A small contrastive audio-text model, trained from scratch.
Model: 13.4M parameters, log mel input, encoder arch convnext, encoder norm rmsnorm, encoder activation geglu, encoder patch size [16, 8], encoder layers 14, encoder width 256, text encoder norm layernorm, text encoder activation squared_relu.
Data: trained on synthesized solo parts of chorales (CocoChorales), 39062 training examples, 41.9 epochs.
Rows from block 11 of the audio encoder of a small contrastive audio-text model, named by matrix and row number. Rows with one number belong to one neuron. Each number is 128 + 32 x the weight over its row's rms, rounded and kept within 0 to 255. All counts start at 0. After the name is the row's rms in percent of the matrix's.
After each neuron's rows are labels from the 100 clips, of 14848, where the neuron reaches its largest size: "lies over" is the class under the peak. Only what is clearly more common there than usual is listed. The data: synthesized solo parts of chorales (CocoChorales).
# gate: MLP gate (encoder.blocks.11.mlp.gate.weight, 1024x256), inputs 128-191
# fc1: MLP up (encoder.blocks.11.mlp.fc1.weight, 1024x256), inputs 128-191
# fc2: MLP down (encoder.blocks.11.mlp.fc2.weight, 256x1024, transposed), outputs 128-191

gate.299 079 [167 122 144 143 108 132 154 142 114  56 200  62 105  98 119 195 131 101  52 147 113  87  99 108 174 128 146  90  99 113  60 113 137 121 163 164 112  77 182 129 102 100  96 138 121  73 144 122 120 104 173 158 132  42 125  61  92 120 181 127 102  71  87 138]
fc1.299 084 [137 112  94 182 147 174 126  80 116 121 115 158 139 162 110 139 165 110 157 133 164 136 109 122  92 106 162 133 133 176 159  49  54 120 125  61 105 140 177  91 131 181 153 168  96  98  78 173  78 148  94 153  94 140 105 109 108 152  98 147 154 144  94  87]
fc2.299 079 [ 98  90 161 172 139 124  90 116 122 137 100 171 121 137 117 116  70  91 142 150  77  94 113 160  93 127 120 132 116 176 127 138 152 159 145 147 125 102 107 165 136 104 137 111  87  67  69  97  97 204 149 147 130  31 121 138  95 101  97 116 124 119 135 194]
lies over: C5

gate.278 084 [138 117 116 192 142 155 134  78 135 143 189  91 157 122  97 126 142 101 192 134 199 109 135 122 142  96 103  87  93 108 122  51 174 201 144 123 119  88  76 131  91  52 141 124 104 172 108 140 117 127 117 109 129 129 142 112 147 134 161 140  72 166  81 159]
fc1.278 082 [116 151 101 130 126  71 204 162 158 105 141 164 134 102 149 130 120 188 106 139  94 149  67 142 110 167 113 111 111 101 138 146  67  79 102 174 157 143 214  93 161 159  90 120 152 116 118 141 149 144 107  87  84 172  96 203  65 106 119 138 144 106 164  94]
fc2.278 090 [139 147 181 185 117 126 113 125 108 166 123 164 114 124 133 114 145  99 139 103  83  93 157 142 131 107  59 163 142 152 106 104 203 121 181 135 161 111 121  86 119 229 108  99 107 131 128 100  97  74 153 111 182 145  87 135  83 141 161 112  91 112 189 137]
lies over: G#4

gate.126 089 [187 164 144 146 107 170  86 173 159 203 154 125 114 110 104 120 133 142 125 150 173 149 107 145 111  99  80 136  85 112 149 101 137  81 113  96 107 101 131 146  89  64 133 118 128 127 124 125  85 185 153 102 150  61  88 121 132 118 165 114  96 127 175 116]
fc1.126 094 [234 177  87 110 163 124 112 164 138 152  90 164  85  77  86 118 192 112 187 140 149 116 111 185 109 112 120 119  95 110 111 144  87  55 145 123  91 105 163  81 123  61 101 139 139 145 115 150  96 148 125 101 150 118 123 132 152 111 108 123 104  87 142  97]
fc2.126 088 [152 179 111 105 140 156 147 152  88 171 126 147 142 126 127 117 140 153 101 170 134 164  88 133 119 155 195 118  90  96 197 145 114 151 159 140 101  77 113 123 179 102  91  96 121 131 162 107 131 109 134 122 179 121 172 139 136 132 105 117 125 131 120 209]
lies over: G3; A#3

gate.23 096 [161 162 164 107 111 149 151 106 169 132 162 173 184 139  90 129 187 156 164 100  92 174 105 109 111 118 105 209 150 130 146 116  95 116  99 162 113 170 127  89  99 134 137 140 120 121 130  81 126 186 134 164 116 153 124 176 159 152  85 116  85 146 134  81]
fc1.23 094 [126 128 144 138 120 119 151  97 103 160 133 177 164 119  81 150 200 217 130 105 124 113  96 107 122 129 100 148 158 123 116  95  93 126 108 130  99 150 116 120 121 180 143 119 125 144 118 102 105 169 132 131 107 159 131 154 110 134 155 135 172  81 155  42]
fc2.23 100 [106 139 107  97 155 146 133 164 144 128 117 133 126 161 198 143 133 150 101 118 194  87 117 110 141 167 135 141  87 105 147 127  81 133 109 160 137  87 124  77 114  98 112 134  35  94 167 177 145 107 190 146  84 143 152  84 105 155 134 144 152 107 140 143]
lies over: G5

gate.171 099 [ 45  91  98 126 120 143  75 134  92 148 172 109 109 127  99  84 134 104 139  68 149 206 141 145 127 119  77 115 151  84 153 220 106 123 164 129 123 137  97 117 139 107 146 181 145 119  76 114  92  89  95 136  63 115 186 151 118 104 163 140  63 104  92 179]
fc1.171 098 [132 113  83  76  71 158 102 117  58 147  97  71 134 127 132 125 124  84 123 102 122 163 136 153 168 148  93 169 116 209 170 133  90  97 162  83 141 105 144 172 148 128 105 131  91 179  96 112 131 170  78 150 123 125 113 126 100 140 138 135  95  77 122 126]
fc2.171 099 [142 152 155  93 128 136 117 144 196  95  78  75  69 100 155 111 130 144 175 123 126 136  54 150 124 179  86 151 162  96 106  38 146 126 113 127 125 213 131 146 119 137 124 143 110 148 146 113 134 117 121 114 145 115 100 138 132  88 186  95 184  91 101 156]
lies over: G#4

gate.632 110 [ 46  93 180 105 137 128 131 154 119  93 117 111 207 153 160 147 129 100 179 143 138  97 114 108 129 140 136 105  42 154  92 168 100 146 112 130  59  63 123 138 120 124 127 106  91  78 139  84 112 125 132 117 131 106  90 100 110 124 133 170 148  84 142 153]
fc1.632 107 [182 136 123 159 129 219 118  91  50 130 140 143 105 112  88  97  77 166 102 169 127  90 170 172 114  95 153 113 162 162 131 114 129 108 144 151 146 131 190 145 133 140  71 129 110 176  87 116 138 100  88 102 100 111 133 131 110 122 166 101 155 126 115 105]
fc2.632 111 [138 118 144  64 127 198 149 145 164 145 114 161 131 104 137  83 148 116 110 106 149 144 163 121 116 177 225 173  23 145  79  98  90 168  96 188 150 141 130 194 167 187 125 174 116 142 124  63 131  71 112  99  92 102 133 136 109 122 156 147  88  86 104 122]
lies over: C5

gate.59 107 [182 101 162 123 172 130 141 113 174 177 176  86 182 121 141 122 131 100 125 124 125 102 120 101  77 178 109  95 120  86 179 107  90 116 132 146 158 144 128 163 141 136  91 140  74 120 146  89 124 144 121 160 105  97 154 179  82 109 112 111 162  79 125 168]
fc1.59 109 [110 158 144 122 141 138 200 130 108  93 119 161 134 130  97 144 110 137 141  96 143 128 106 104 179 107  43  61 108 168 161 176 189 160 151 130 128 129 120 195 116 102 126 130 189 135 127 127 134 143 122 166 116 161  88 137 163 111 127  81 167 144 101 104]
fc2.59 093 [153 145 161 108 122 151 166 147 148 125 113  83 116 134  90 134 131 149 128 174 152  92 112  95 136 164 145 147 121 132 111 111 121 115 162 144 155 187  99 120 186  53 109 115 121  76 115 127 116 131 151  85 129 146 174 175 134 153 103 160 187 112 139 199]
lies over: G5

gate.438 093 [101  84 118 104  77 112 143  90 136 139  78 124 198 151  76 147 147 170 201 156 153 103 139 164 121  89  87 145 155 123  93 116 170 180 174 117 128 103 160 108 145 118 135 151  80 184  90 133 162 127 102 129 177 193 149 155 102  98 109 117 161 101 141 144]
fc1.438 101 [150 118 108 137  91 129  86 124 154 209 164 132 134 165 138 151 124  87 160 109 102 107 132 138 144 153 108 106 136 141  77 153 143 140 171 152  84 134 144 144 105 130  98 134  82 161 147 110 129  91 105 127 186  98  98 108 141 116 176 105 166  91  40 124]
fc2.438 094 [127 101 188 109 121 140  94 132 170  72 107 116 108 134 171 225  92 143 213 110 162 103 122  71 135 129  95 140 128 113 148 151 137  75  83  79 107 167 165 195 179 133 103 147 130 132 119 151 110  75 183 134  96 171 122 148 117  71 113 127 148 111 136 183]
lies over: silence

gate.663 098 [163 165 205 108 138 136  84  85 132  41  73 179  98 136 111 187 114 142 132  77  74 199  97 117 150  94  90 108 118 125 100 161  77 118 134 172  98 103 140 122  81 117 140  60 115 188  89 120  90 121 144 140 111 177 100 110 170 162 178 128 178 132 103  83]
fc1.663 102 [115  97  85 117  67 127 143 150 122 175 147  94 137  89 138  81  90 121 114 141 186  25 140 110 158 118 187 132 121 115 165  99 145 119 102 144 134 129 100 170 188 188 142 124 124 169 203 125 121 174 128  74 133 169 161 191 107  83  52 142 137 132 146 143]
fc2.663 103 [125 122 130 132 100 122 197 158 120 160 131 146 121 114 163 124 139 209 156 149 101 102 137 139 173 128  93  88  70 138  94 107 142 117 104 145 124  99 123 146  99 121 139 144  97 142 142 105 113 126 145 140  97 147 160 145  93 170 141  56  85  88 135 202]
lies over: A4

gate.273 090 [159 174 113 178 109 134 157 127 151 135 162  25 164 142  57 111 116 112 155 135 172 116  76 170 140  85 106  88 154 135 127  51 187 135 168 157 134 123 143 131 125 166 134 106 114 119 182 183  98 123 181 120 135 119 155 138  91 100 133 153 169 111 138 157]
fc1.273 081 [109 152 159 137  75  75 137 167  81 119 129 137 158 134  89 142 152 132 117 104 129  60 129 159  81 121 110 153 143  88  89 124 129 131 145 113  96 112  54 120  65 133  86 116 197 139  83 129 136 156 122  79 119 130 167 137  74  82 135 122 156 105 156 109]
fc2.273 086 [ 76 159 156 163 189 180 141  98 110 130 140 132 130  98 107 131 164 138 168 128 143 160 169  96 143 151 186 103 128  77  97 183  82 129   1 178 139 140  94  82 141  91 143  74 187  74 141 177 136 140 132 126 135 155 114 124 120  99 121 127 104 108 125 174]
lies over: G3; G#3

gate.90 103 [136 107 163 146 127 101 131 136  83 129 127 133 173  93 125 162 134 110 123 115 125  82  91  93  74 177 120  90 129 121 103 126 107  91 123 123  67  99 135 119 126  79 113 112 159 146 186 143 164 136 161 138 179 131 115 142 173 173 177 148 174 116 133  81]
fc1.90 101 [129 107 184 128 107 124 197 161  87 130 137 168 147 115 103 144 126 131  98 175 165 135 126 102 124 154  88  67 109  90  90 132  59 143 120 144  81 140 131 168  97 127 125 136 194 154 193 116 119 131 125 107 150  93 105  99 116 115 179 109 179 149 175  95]
fc2.90 101 [105 104 171 109 107 140  91 105 160 183 106 114 145 149  74 132  95 130 128 115 156  74 121 187 162 106  78 169 167  73  98 123 180 117  76 102 147 119 115 143 118 120 135 105 171 183 115 121 179 141 133 144 135 154 167 172 121 113 107 162 145 126  97 173]
lies over: D#4

gate.726 088 [ 86 182  99  77 124 109 123 182  65 148 137 123 151 175 104 148 123 173 165 149 121 122 126 115 118 135 199  87 127 107 139 168 107 162 146  62  90 154 139 170  43 122 155 144 132 152 118 118 134 140 198 163  53 136  74 114 120 138 139 217 129 167  85 156]
fc1.726 086 [117 155  82 102 151 164 145 140 128 148 117  81  81 191 139 130 149 123 177 193  96 151 154 123 115 128 165  86  97  77 133 185 114 139 152 122 122  97 108 216 108 171 171 127 179 157 149 113 117 138 127 134 128 133  83 110  62 135 117 171 117  96 134 161]
fc2.726 086 [ 47 146 171 133 112 128  72  84 108 102 108 140 122 110 103 132 115 108 184 111 160 159 132 186 157 134 137  98 218 140 161  98 146 156 140 166  96 157 105 131 139 131 137  84 128 137 149 136 140 135 157 137  95 130  87 116 125 158  53 159 111 180 129 132]
lies over: G5; F4

gate.256 093 [124  85 152 115  91 117 194  74 163 140 126 115 149  83 100 168 120 176 120 131 119 128  90 131 135 173 108 140  83 151  90  96 143 105 116 155 199 165  94  95 132 105 157  55 172 183 164 102 139 210 107 149 145 181 116  88 171  82 171 165 126 166  95 112]
fc1.256 088 [122 119 175 123 133 142 157 134 146 118 170 112 129 166 162 101 132 131  79 105 111 156 136 172 140 143 132  99  96 124 107 145  71 105  85 150 159 204  80 159 150  70 140 113 171 162  95 146 187 130 131 118 135 148 115  78  94 164 171 228 142 222 128  88]
fc2.256 099 [132 160 133 137  30 134 166  63 131 180 170  67 172  93 112 124 139  80 122 131 140 110  91 111 168 134 102 142 135  72 116 122  97 143 134 118 127 153 151 159 105 115 133  67 143 128 162 144 112  94 140 143 114 138  84 140 117  67 175  97 116 168 124 117]
lies over: C5

gate.643 095 [127  78 171  74 131 100 118 119 113 139 112 104 103 130 134 139 174 108 134 140 114 177 143 153 141 132 162  86 106 117 143 109 128 155  55  77 132 100  83 134  76  67 146 137 122 160  79 179 112  90 184 121 156 142 127 103 173 159 138 124  94 180 114 155]
fc1.643 090 [ 88  51 117  95 130 124 179 125 118 144 156  98  80 163 167 114 181  90 122 165 106 140 116  91 141 122 172  76  82  70 144 149  95 141  87 150 113 132 114 124 101 110  99 108 142 173 101 175  89  93 133  85 153 121  88  82 197 218 105 179 116 113 123 163]
fc2.643 107 [131 150 106 104 118  76 125 166 139 110  97 136  72 144 145 110 158  78 106 178  94 147  69 138  86 125 122 114  97 150 213 108 214  70  69 120 109 117 148 141 111  82 115 125 111 135 167 117 132  92 104 172 143 116  96 120 159 137 118 127 134 171 142 148]
lies over: silence

gate.635 084 [ 54 161 169  97  63 123 131 152 106  75  66  74 141  97 105 155 200 104 160 161 126 173  79 140 157 134 129 116 144 164 166 143 161 146 132 107 172 114  58 149 105  73 136 161 121  97 124 141 193 108 142 153 130 191 132 122  85 115 124 179 124 101 133 218]
fc1.635 088 [ 61 189  57 107 107 143 163 139 131  78 105  80 156 145  92 122 187 141 100 113 143 195  70 126 120 154 114 118 108 126 210 129 140 130 134 141 134 106  41 132 104 113 101 126 110 118 150  82 172 109 116 176 131 130 128 118 156 121 149 137 115  79 170 238]
fc2.635 097 [101 115 163 126 189 105 130 135 135 137 118  83  25 185 108 168 159 152 142 173 138 146  97 166 135  93  80 111 186 106 136 125  67 135 104 181 106 168 139 167 202  41 155 165 130 142  96  95 138 124 119 141 145 135 171 160 105 103  78 135 117 121 112 130]
lies over: silence

gate.231 117 [124 136 114 130  49  96 120 140 118 142 119 123 177 166  79 181 151 112 146 160 148 160  92 126  77 124 107  89 113 111 133  62 130 151 110  81 165  87  78 141 114 130  52 140 140  91 139 119 155  83 164 122 187 117 116 124 127 146  96 133 150 124 200 180]
fc1.231 112 [111  72 145 126 203 156 133  73 156  74 136 165 148 109 176  79  35 142 156 108 127 113 133 144 127 116 137 127 127 177 126 162 138 107 135 178  90 145 123  97 165 115 153 146  98 152 131 147 168 155 106 119 139 124  84 102  94 136 143 127  81 122  53  81]
fc2.231 105 [117 129 126  82  98 111 141 101 126  72 129 121 113 150 213 113 140  70  90 149 107 109 183 177 117 112 131 137 103 129 128 152 124 118 143 123 143  91 127 142 112 111  61 238  95 158  72  84 150 158  60 125 208 104 180 216 112 140 136 113 223  99 199 122]
lies over: G#4

gate.5 109 [ 75 143 107 128 159 192 131  96 129 110  97 134 139 123 142 171 175 114 150 188 120 126 117 120 133  85 164  77 145  90 152 118 110 110 140  77 125 161  96 119 159 144 202 112  76 103 207 117 144 131  78 101 158  95  87 144 133 149 114 108  95 138  96 135]
fc1.5 111 [156 182 112 113 162 126 133  86 141 154  95 168 131 113 123 140 104 156 135  81 155  87 110 110 185 116 146 105  90 118  77 147 129 121 187 158 136 164 105 113 118 160 184  76 117 164 164 118 112 117 132 104 139 172 121 113 146 133 217  91 158 131 106 160]
fc2.5 124 [185  92 122 136 162 122  70 179 198 110 146 135 146 125 121 115 157 110 140  63 148 133 102  92 133 137 168 157 132 117 121 107 100 164 150  95 111 145 183  89 103 150 115 118 113 109 114 160 133 155 155 149 160 102 107  76 119 141 246 111 147 136 135 136]
lies over: G3; C4

gate.41 113 [176 150 174 122 110  80  65 111 157 124 146 149 135  95 146 114 202 147 123 146  83 107 177 136 158 107 170 142  96 159 110 177 155 117  65 103 150 141  88 175 131 182 124 131 174 174 124 135 170 141 108  74 152 169  86 129  91 168 152 149  85 118 118 119]
fc1.41 111 [185 163 204 123  86  85  99 130  97 155 118 101 168 111  85 127 128 143 181 148 121 136  97 112 112  84 122 161 168 212 129 136 103  96 111 115 133 143 140 147 136 132 173 128 128 166 136 157  86  94 149 154 107 192  97 152 123 105  86 112 103 169  89 137]
fc2.41 100 [ 70  81  72  75 234  87  96 163 155 174  96  74  65  91 119 196 127 203 137 118 115 112  78 156 151 123 116 134 117  72 107 121 138 133 159 161 183 167 170  77 174 101 120 138 145 126 171 121 128 114  69 151 158 139 158 136 224 117 131 134 127  90 160 119]
lies over: G3

gate.169 091 [116 114  97 131 132 109 112  71 178  90 130 144  70 100 123 100 153  99 124 142  78 160 106 158 137 114 105 125 114 137 112 103 108 110  70 181 134 113  82 124 177 123 146 122 126 113  79 129 175 110 157 105 144 122 127 156 126 127 115 149 143 126 130 104]
fc1.169 090 [167 124 153 107  86 144 131 156 129 196 146 129  99  47 176  98  29  87 160 133 146 108 188 142 189  99 126 144 140 105 127 154 168 129 146 163 167 139 146 113 131 122 183 124  94 159 117  52 105 205 177 168 164  85 113  86 111 140 161 116  93 109 118  94]
fc2.169 092 [ 94  85 173 101 144 198  96 176 143 120 111 141  71 110 133 124 179 118 145 104 107  89 183 180 189 200 154 129 123  93 139 160 143 100 161 144 135 142 122  98 125 135 136 178 125 152  71 103 139 131  85  84 129 103 134 103  95 122 186 151 159 132 182  59]
lies over: C5

gate.28 092 [103  82 170 118 116  85 168 108 137 108  82 132 104 135 124 127 115 135  78 150 113 113 124  88  60 126 182 131 136  89 171 163 152 103 138 114  97 144 205 155 141 149 160 143 129  79 131 157 125  67  89 103 124 140 102 145 178  98 130 129 123 114  79 105]
fc1.28 095 [100 110 154 130 119 158 112 125 121 149  83 122 137 150  80 201 156 155  96 151  65 121 133 158  91 168 128 108 131 110 161 102 115 137  98 168 110 175  95 132 117 118 157 117  80  99 133 127 135 141  50  41  77 136 101 124 146 162 122 107  51 111  95 156]
fc2.28 100 [169 120 138  98 163 131 139 140  87 160 130 116 128 185 124 112 110 168 186 155 105 153 203 110 152 190 160 100  69 153 119 126 101 130 121  69 143 185 134 142 147 158 163  62 173 167 142 138 121 120 147 107 123 120  87 116 153 133 107 107 154 173 136 138]
lies over: G3

gate.651 076 [ 87  84 120 145  94 181 159 109 135 106  64 133 159 110  85  97 114 153 156 126 179 135  60 148 102 135 137  93  92 115 134 125 193 160 179 119 105 125 156 177 161  50 123 151 187 120 129 107 135 106 152 158 119 116 137 121 113 135  97  80 115 128  79  99]
fc1.651 070 [154 138 144  72 168  90 107 113 118 124 169 112  86 130 162 133 114 126 109 142  86  94 205 166 156 132  92 194 143 122 127 173 105 121 128  94 134  99 116 125  73 171 138  98 114 114 107 142  95 131 171 141 136 122  67 192 146 136 190 140 160 123 199 140]
fc2.651 081 [175 140  53 126 110 122 118  91 111 106 150 128 134  86 123 180  94  72  94  97 182 141  93  98 144  95  97 143 152 167 196 133 145 154 137 202 108  54  90 159 168 143 128 128 134 109  79 187 150 117  82 161  90 176  91  74 163  76 148 182 162 127  99 203]
lies over: G3

gate.476 098 [133 104  84  84 136 117 113 143 160 107 157 133 107 153 141 204 162 141 153 141 124 133  88 128 109 172  79  80  98 136 176 137  69 126 159  98 107  50 128 126 123 153 166  99 136 200 159  65 138 119 111 106  88  79 152 130 132 178 158 134 133 124 159 150]
fc1.476 097 [188 132 124 152 141 136 148 127 115 127 143 104 127 128 108 121 133 108 131 134 118  75 147 165 145 123 186 131 186  88 118 111 118 115  97 142 152 196 162 142 113  57  84 142  68 111 165 111 116 157 157 158 114 141 103 130 131 143 100 125 144 116  81 128]
fc2.476 103 [135 133 150 142 129 113 149 174 171 111 128 124 102 145 111 150 121 168 116 115 136 111 138  89 134 140 147 129 118 144 144  69  80  96 148 140  46 163 170 141 119 143  85 134 148 125 180 152 153  96 108 206 127  75 147 126 117  59  66 129 173 182 144  67]
lies over: C5

gate.381 087 [135 158 196 145 127  59 108  86 115 113 118 134 140 121 136  96 122 112 138  85 161  96 172 134 180  81 148 116 145 127 131 131 150  99 132  97 191 108  76 116 126 135 162 111 163  83 153 138 191 234 114 129 153 125 150 174 144 135 107 127 101 114 107  96]
fc1.381 093 [122 104  91 190 150 115 105  99 108 149 151 100 120 170 130 109  95 128 134 111 103 108  99 132  96 173 144 156 139 171 106 146 146 150 170 115 147 143 106 104 150  79 141 176 137 188  93 171 143 142 159 132  98  81 114  91 100 105 173 164 104 157  84  90]
fc2.381 094 [ 67 118 199 159 149 121 103 156 153 166  99 135 133 119 142 110 137 142 174 146 115 135 153 187  91 105 135 138 130 110 116 135 118 153 154 185 130 131 121 158 108 162 138 104 127 160 146  97 177 100 128  99 131 143 157 130 199 129 144 149 100 143 134 136]
lies over: G#4; F#4

gate.430 081 [108 140 133 112 152  83  42 134 119 150 107 141 113 201 157 157 124 112 129 141 191 137  81 106 135 148 136 105  94 150 112 101 179  88 129 155 123 133 131 190 164 136 143 164  96  80 169  93 170 106 124 109 134 155  99 112 114 142 132 203 154  88 141 135]
fc1.430 080 [104 118  92  93 127 117  85 138 145 175  84 119 151 179 144 144  69  76 160 138 127 131 129  78 109 128 121  95  98 121 102  98 152 142 101 136  94 110 103 173 192 145  92 113 144 125 163 127 138 115 115 144 156 126 157 154 142 191 130  65 138 131 164 130]
fc2.430 089 [ 73 150 129 145 149 118  85 140 116 164 178 125 102 169 127 119  80 139 125 160 119 141  47 105 177  77 151 138 120 137 136 103 131 156  77 146 103 162 195  93 170 153 169  94 111  36 145 107 151  92 147 110 142 123 108 108 164 156 172 179 104 148 170  74]
lies over: G#4

gate.266 088 [121 122 128  82 128  95 118  95 137 131 127  75 134 139 153 113 155  95  58 114 145  63 151 125 156  66 160 139  90  66 113  69 116 196 113  97 107 126 144 126 143 186  44 132 149 130 147 115 161 107 169 178 104 112 124 180  99 140 114 181 156 127 106 112]
fc1.266 087 [106 155 168 111 123 134 101 161 160 110  93 164 130 132 112 110  97 132 210 115 120  95  69 127 109  96 107 156 139 206 138 160 124 117 142 148 126 114 122 153 124  83 187 149  85  80  93 117 204 122 147 108 116 133 185 116 121  93 159 118 108 146 135 144]
fc2.266 094 [ 56 165 123 121 122 143 163 157 190 215 136 102  92 147 148 223 101 127 179 125 127  63 179  91 102  83 128  87  93  90 119 127 128 129 126 118 133 125  94 151 164 144 142 173 123 124 119 188 143 162 132 156 127 207 140 132 182 146 150 142 119 114 121  80]
lies over: D#4

gate.612 101 [155 133 111  91 122 175 185 128 152 112  70 106 138  78  64 106 153 139 117 138 101 184 113 163 100 157  87 186 191 167 101  87 114 147 122 114 135 153 111 106 170 115  90 151  90 163 124 123 195 121 127 128 140  83  71  95 127  67 189 151 117 151 132  66]
fc1.612 103 [142 129  99 120 129 102 170  77 179 128 144  97 117  97 136 114  63 120 182 133 115 149  92 124 102 155 164 161 166 141  97 119 115 122 135 133 145 184 116 114 155 165  93 145  89 119  90 114 190 121 176 145 176 204  80 137 199  63 124 153 122 182 168 144]
fc2.612 101 [137 120 106 154 126 171 111 107 102 130 143 106 108 193 129 125 160 150 168 114 155 138 108 138 103 109  46 144 123 130 135 111 135 123  98  88 117 170 101 118 121 139 117 178 121 125 187 122 123 115 134 142 122 159  80 137 104 118 125 119  92  68 104 117]
lies over: A4

gate.434 115 [120 145 156 136 139 175  79  77  63 120 137 158  69 114 157 144 143 105 161 147  98 126 118 138 151 173 145 126  90 121 137 109 118  99 142 112 154 186 162 141 139 182 130  84 114 149 199 119  87  82 168 123 139 107 115 104 145 138 154 146 188 150 131 110]
fc1.434 110 [152 149 176  94  98 147 121 101 159 117 158 132 136 116 138 100 125  50 140 133 130 121  95 137  95 105 131  85 108  72 134 177 114  99 139 118 154  89  81 133 139 161 146  82  95 127 102 129  95 124 101 100 131 144 121 125 110 114  63 118 149 102 185 144]
fc2.434 116 [163 155  99  83 102 140  95 130 184 193 148 117 137  90 140 109 174 146 120  99  80  75 152 140 149 164  52 115 122 165  69  99 129 130 145 142 171 105 171 145  99 136 147 151  89 149 131  89 102 139 134 153 163 152  24 125 150 150  85 133 150 129 139 132]
lies over: G3

gate.586 091 [130 150 154 166 153 138 128  75 116 141  94 155 154  86 200 188 190  75 134 183 138 138 113 148  84  45 120  95 178 151 200 143 157 120 154 126 165  86 102 158 164 141 110 139 142 135 146 197 184 133 128 127  81 145 112 133  90 122  99 172 132 149 142 151]
fc1.586 089 [137 168 165 158  65 138  77 154 157 155 144  89  80  64 110 150 148  90 113 147 174 116 170 123 117  87 108 163 117  53 136 108 148 127 151 165 114 120 112  85 186 160 124  98 114  98 173 161 113 160 111 103 112 146 128 151  94 160 164 123 110 128 107 154]
fc2.586 092 [206 142  92 176  87 105 172 166 132 111 105 110 109  53 150 148 125  90 143 106 133 138 139 186 160 134 141  80 150 152 109 114 132  96 125 131 101 144 135 143 199 144 143 119 122 180  97 210 196 137 104 134 102 102 138 155 118  82 151 189  58 132 130 118]
lies over: A4

gate.206 098 [108 134  95 103 126 107  74 144  85 164 129 145 183 122 124  91 116 143 132 143  87 178 156 119 149  86 165 114 131 190 158 130 130 138 146 141 163 120 151 202 129 124 172 131  65 139 114 118 132 102 106  96  98  99 134  72 125  84 216 193 111 146 109  97]
fc1.206 095 [128 170 114 145 134 109 116 100 182 124 149 144 106  84  86 143  95 135  81 172 109 148 178  78 134 116 102 141  99  79 123  76 141 145 115 115 146 164 142 196 135 165 119  99 129 128 126 147 141 137 168 141 193  47 125 105 146 121 136 142 108 135  91 142]
fc2.206 085 [ 91 167 137 100  98  74 155 114 217 111 200 141 137 143 132  85  75 127  96 178 178 142 173 123  99 119 104 123 114 137 139 142 133  81 127 130 131  92 172 128  97 138 143 132 129 136 106 107 179 103 135 124 148 109 142 138 176 128 108 179 132 111 171 129]
lies over: G#4

gate.616 107 [ 83 148 106 188 143 166 150 109  57 196 187 133 160 110 116  93 193 126 147 134 112 139 210 105 150 158 133 149 132 132 168 112 114 136  86 179 126  88 133  82 138 155 106 112  54 143  81  94  91 116 164 155 121  59 108 124  91 128 151 158 135 162 103 196]
fc1.616 102 [177 179 112 164 141 153 158 193 169 139 166 169 146 113  82 111 147 108 140 164  94  83 178 152  81 110 167 146 149 130 107  81 164 121 172 135 156 102 114  98 158 135  94 138 137 145  98 163 165 186 114 138 113  95 169 100 138 160 124 146 134 124 165 123]
fc2.616 103 [209 175 130 148 103 126 149 147  86 148 139 142  84 155  94 139 154 118 115  74 122 154 107 162 163  95 153 178 121 151 146 137 112 143  96 125 117 170 113 105 163 148 130 139 126 111 130 124 107 129 120  84 173 114  87 133 126 178  92 123 134 144 105 156]
lies over: A4

gate.219 105 [ 90 109  97 114  85 160 174 184 150  89 130 151 141 168  65 148 150 158 184  59 125 140 130 158 143 230 156 119  94 139 126 113 120 133 118 120 112 120 155 102 124 145  89  69 105 126 135 104 201 141 120 142 115 131 101 157 116 101 135 107 161 129 177 104]
fc1.219 101 [132 109 109 132 139 143  87 172 143 205 180  83 113 115  90  94 156 147 108 166 160  61 174  97 134  43 118 118 122 151 142  83  91 106 130 147 221 130 140 123 113 143 133 128  97  91 202 147  95  94 103 125 151 241 168 118 181 127 139 118 133 184 122 136]
fc2.219 103 [124 144 103 148 121 129  91 152 174  92 127 129 131 134 126 115 120 105 148  82 149 173 142 184 110 114 189 138 143  82 145 109 164 140 128 118 183 122 136 131 104 104 204 108  97 136  92 133 167 195 196  49  96  63 119 147 131 106  92  97 109 106 118 129]
lies over: silence